Rows from block 5 of the image encoder of a small model that answers yes/no questions on an image's attributes, named by matrix and row number. Each number is 200 + 40 x the weight over its row's rms, rounded and kept within 0 to 999. All counts start at 0.
Before each channel's rows are labels from the 100 images, of 14848, where the channel reaches its highest value: "top examples" is what is common among them; "patch colour" is the nearest of a few named colours to the mean colour under the peak. Only what is clearly more common there than usual is listed. The data: photos of plants, animals and fungi (iNaturalist). In brackets: how many of the 100.
# conv: pointwise conv (encoder.blocks.5.conv.weight, 112x112x1x1), inputs 0-111

top examples: class Aves (86); order Passeriformes (61)
patch colour: white (33); cyan (28)
conv.52,142,158,219,204,201,206,121,167,211,273,202,131,296,177,262,182,223,188,255,258,163,204,229,170,226,209,179,145,201,174,194,160,217,219,173,254,172,212,188,275,218,252,221,241,206,164,127,177,152,279,106,220,246,199,159,233,225,203,268,258,200,271,200,134,208,161,168,257,160,220,175,188,227,223,221,202,156,204,220,173,156,205,190,240,237,242,188,182,248,171,176,81,199,226,221,166,234,178,133,166,218,196,111,243,206,198,168,185,184,227,179,219

top examples: class Aves (86); order Passeriformes (50)
patch colour: white (49)
conv.75,194,146,153,225,162,142,230,260,128,139,209,223,236,180,125,217,245,134,210,216,179,186,211,167,225,165,252,253,176,160,145,212,252,167,179,136,177,194,234,210,285,232,226,191,247,163,117,247,210,249,173,205,169,260,196,218,259,209,208,166,185,155,180,155,246,218,199,171,265,174,206,163,243,270,231,145,253,255,198,224,229,184,272,183,125,150,175,182,219,158,139,226,186,216,268,241,174,205,211,110,249,199,172,174,220,228,224,211,219,226,133,221

top examples: class Aves (95); phylum Chordata (95); order Passeriformes (61)
patch colour: white (47)
conv.33,208,252,225,153,195,257,232,181,231,192,187,236,204,176,227,303,170,210,243,192,211,221,147,184,160,260,220,211,169,202,217,73,214,231,203,294,202,171,172,235,164,190,191,204,147,133,144,242,199,171,195,199,178,194,300,123,146,175,167,167,229,201,192,270,169,217,177,230,253,154,221,173,175,137,233,239,201,273,155,234,116,186,200,219,198,146,232,162,223,238,146,102,184,158,182,194,217,202,279,234,247,212,225,213,203,249,226,181,199,201,173,189

top examples: class Aves (91); order Passeriformes (71)
patch colour: white (47); cyan (29)
conv.54,193,134,203,234,165,138,162,216,243,135,239,180,196,212,196,185,200,162,147,133,172,203,182,248,187,244,249,230,168,125,199,199,260,211,195,223,155,253,206,228,150,262,246,220,140,201,280,170,225,202,254,197,148,223,224,200,198,156,170,238,141,161,162,179,192,162,220,225,236,198,202,253,198,224,236,116,254,243,204,126,233,134,225,239,254,219,198,302,174,206,177,194,157,189,117,175,226,158,223,238,285,222,192,222,300,215,195,231,167,234,215,154

top examples: class Aves (97); phylum Chordata (97); order Passeriformes (72)
patch colour: white (43); cyan (32)
conv.48,226,146,189,205,217,131,244,204,179,200,175,182,225,163,183,222,131,316,162,229,150,221,249,196,263,161,154,216,218,189,229,161,162,271,291,245,155,181,193,230,270,243,244,212,275,169,126,188,140,222,253,154,199,243,130,218,204,239,215,203,189,223,182,241,202,158,173,209,239,202,222,260,211,251,184,185,246,306,170,189,146,185,209,183,147,171,244,157,213,157,211,233,158,239,207,124,198,125,179,171,202,225,234,188,133,199,203,217,224,247,175,214

top examples: class Aves (85); order Passeriformes (56)
patch colour: white (36)
conv.31,180,191,226,228,229,216,211,262,197,158,204,182,122,193,253,137,205,183,219,239,175,223,265,145,198,243,173,210,225,226,185,157,246,169,135,280,194,242,177,183,236,136,228,262,111,195,216,208,158,113,197,134,197,274,192,214,137,185,202,212,158,183,203,227,190,141,129,263,163,198,256,210,167,235,226,160,200,297,199,156,238,222,146,214,190,173,257,201,231,141,191,196,227,239,168,215,239,147,310,162,217,237,183,277,231,228,231,206,195,196,192,183

top examples: class Aves (88); order Passeriformes (56)
patch colour: white (72)
conv.47,147,221,280,224,222,155,190,194,202,224,198,154,197,143,305,193,231,161,279,278,272,238,256,180,232,150,151,213,206,240,151,202,217,204,198,225,132,217,129,182,181,224,225,187,237,194,208,167,174,175,168,153,214,147,206,236,130,147,232,121,168,208,199,120,177,227,204,248,209,172,192,226,207,143,219,249,173,226,237,181,196,207,166,159,195,157,256,166,165,283,153,217,190,219,145,235,145,211,146,224,171,236,219,176,154,152,168,171,148,282,147,185

top examples: order Passeriformes (50)
patch colour: white (41)
conv.111,157,215,230,155,208,148,133,204,235,137,257,179,181,194,216,203,182,255,230,235,194,151,196,180,280,247,224,214,115,223,178,102,290,249,259,140,172,237,217,187,209,169,158,156,216,216,207,198,197,254,157,194,144,170,205,163,191,141,204,197,206,210,139,175,205,195,152,214,190,169,224,193,134,198,199,178,197,206,153,216,197,169,168,259,167,260,290,222,216,258,173,86,208,226,204,154,207,239,205,242,309,163,234,232,216,160,182,226,222,204,253,251

top examples: class Aves (88); order Passeriformes (54)
patch colour: cyan (29)
conv.65,180,248,188,199,168,161,158,200,149,173,164,217,221,156,151,223,208,264,210,187,293,148,145,168,199,156,225,185,258,224,250,207,207,202,149,199,189,192,252,192,235,204,262,210,173,210,213,199,235,157,219,206,136,211,197,271,222,177,236,205,222,169,188,179,137,195,150,302,219,145,196,295,200,262,135,191,192,172,183,253,145,230,155,174,188,178,164,121,223,151,188,139,171,202,215,256,226,131,186,132,171,196,157,175,181,298,128,195,222,240,249,259

top examples: class Aves (87); order Passeriformes (53)
patch colour: white (44)
conv.74,174,198,167,189,174,151,217,209,232,159,195,178,191,196,244,205,197,162,290,233,271,194,168,234,224,192,198,213,253,240,251,227,163,244,197,163,271,219,211,170,190,212,249,191,225,205,283,139,139,185,114,153,219,216,257,201,250,212,231,254,184,182,187,138,168,155,172,307,190,199,218,235,207,137,208,217,221,102,181,238,135,254,131,232,188,189,213,118,111,217,194,185,173,107,247,163,205,211,204,205,209,215,177,193,244,188,197,239,171,276,201,153

top examples: class Aves (94); phylum Chordata (94); order Passeriformes (72)
patch colour: white (30)
conv.105,119,160,163,252,196,132,231,210,164,203,206,200,159,197,188,192,276,162,151,253,182,152,207,133,131,268,237,220,194,198,171,200,174,200,199,173,248,196,183,289,157,243,185,243,230,237,180,193,154,168,214,174,189,217,207,172,99,169,176,150,203,198,230,215,217,160,178,217,161,146,211,246,160,225,126,180,227,237,219,244,159,183,252,116,221,212,244,145,155,204,214,232,193,221,303,163,229,207,201,193,159,134,207,207,143,260,252,88,177,192,204,229

top examples: class Aves (87); order Passeriformes (59)
patch colour: cyan (35); white (34)
conv.109,193,155,113,195,176,151,187,264,187,129,216,294,173,185,194,231,206,183,181,277,100,187,213,146,179,222,205,193,187,253,171,165,139,192,229,159,196,239,179,207,244,171,247,211,250,303,165,182,197,154,266,193,110,260,196,189,192,221,222,211,174,229,192,164,144,160,153,178,202,172,160,245,162,190,137,245,190,245,173,195,188,145,223,142,208,196,194,215,197,133,148,218,142,268,168,131,225,178,245,215,219,120,149,209,151,236,208,191,195,186,189,163