{"fusion_encoder_connector": "linear", "init": "kaiming_normal", "residual_init": "zero_last", "one_sided": false, "batch_size": 384, "warmup_steps": 300}
Rows from block 5 of the image encoder of a small model that answers yes/no questions on an image's attributes, named by matrix and row number. Each number is 500 + 50 x the weight over its row's rms, rounded and kept within 0 to 999. All counts start at 0. Numbers have three digits each.
After each channel's rows are labels from the 100 images, of 14848, where the channel reaches its highest value: "strongest on" is what is common among them. Only what is clearly more common there than usual is listed. The data: photos of plants, animals and fungi (iNaturalist).
# conv: pointwise conv (encoder.blocks.5.conv.weight, 112x112x1x1), inputs 0-111

conv.21:613538463400584463424520456588471454479461593379440499417437527515427494521460483527410492484478562516508484498539438447553484581488543409498452551463520588544537496502548553492464405545552454416443434565522492474516502520588491545506531596526531590521470442403477534511465422495523520490562506499464455520513465462501504418451493541472
strongest on: class Insecta; phylum Arthropoda

conv.9:504523589519506558556467518530498546507517450516470627488480437453470493484471559476447563438561473461501503567491501517554524488373521426382431534524553442545446488493467472441486518559594511475505582551495429463509499480583597525547551508515487432548468468501539513471543463542419500425418503522522386593391487557481432525549569554455
strongest on: order Passeriformes

conv.98:475575499472482448493536553562422463563457422520510515492471530562457454524439529598546492502535472409513499537448436531476464493605591400486527504539481535506606496591470480535476500501450464537533450496468557552553497508528407514619495526520483577434499466589580501460603623488462505453522472436418511468565504517486559570485490439417
strongest on: class Aves; order Passeriformes

conv.26:484473516479463534528473459546486583550600467515491512522555548498578534470451427432416550528457579423555497505504476349502351588512491417563472515504559502536509443471466495469566487461443406466517446521439478459573490397434430446481423436493459505474515475536548552480483564568504513500519517526434453435470498501501510444536528441603
strongest on: class Aves

conv.53:524399468505502437478573522514423439441462471492528558445538447511579488441529591459478544457500570485641489489506512488608500503440484590554525568465505463452513493466495528506492520484468501373469540485480567445495531489407541503513535547430492508454527496492533496477439377521369537533568512571558481508464468552527444570495509646498
strongest on: class Aves; order Passeriformes

conv.40:535477455436458476530413470530532508633531465588474506513479488607453476378505486591475482436520516437485515471509486591484517431503522500537548527498562526558462564495414556517413414490512504520495507457463559552501524456579454499434472542493495456458553471623465595553577519480497539472415527413381489430508479551484539462558435521463
strongest on: class Aves; order Passeriformes

conv.101:503427563461436487572477472449509460439495555561493492414418481488509509478516490445463442579424415508462457509541515507558386397453546591502514581514433493532448489498490426503458493430441478538521412482491586490471532519512464548536505587425504509463533457483514517486539418516490548417381493580430490420636557527490539490513432516455
strongest on: class Insecta; phylum Arthropoda

conv.50:518577514528539436510490464524531405525490475494397520475420542511499422503519488532454410420504543449597483525579515541539401482566433432516599558561531546481492473579470580556469551508534476398469535516507400529623542553527533496484471552493456523449479487504413464561448471495477509607501507510522560557458487501564399422469564495502
strongest on: class Aves; phylum Chordata; order Passeriformes

conv.60:525444533575451551431532557510488534474441507540541474475425343475401488487434443527583524502519483549495534450547529443446506590513504449470485426543470433509425477576538522500512437519488539506483525499432575419516436542580518556522520574596430488494560564530471520513456408472432548511598515534469459411531526502541588508453442580492
strongest on: order Passeriformes

conv.16:462445454484596551534461504390530549499475523489502499461515585544444456382434521430520484498517548552496510528490404489510517493518560478578433452586490548522478408543422494425496562509466517470465522547565442388532482607519477564483428382517534526515552411511482540417561483534477505449412494477446503438451563446466552521555503436454
strongest on: class Insecta; phylum Arthropoda; order Lepidoptera

conv.69:549591584483494494549482492523428491520508519530432442482483473513568464515568562536542465513450591528479581463467579526522445558548552516447579499556575430531458495517533471422418472421550465533494459505499483516531462400500534564545512436432454498452553443425442363559476495496512517487618437449500419580549526484516547491402472559559
strongest on: class Aves; order Passeriformes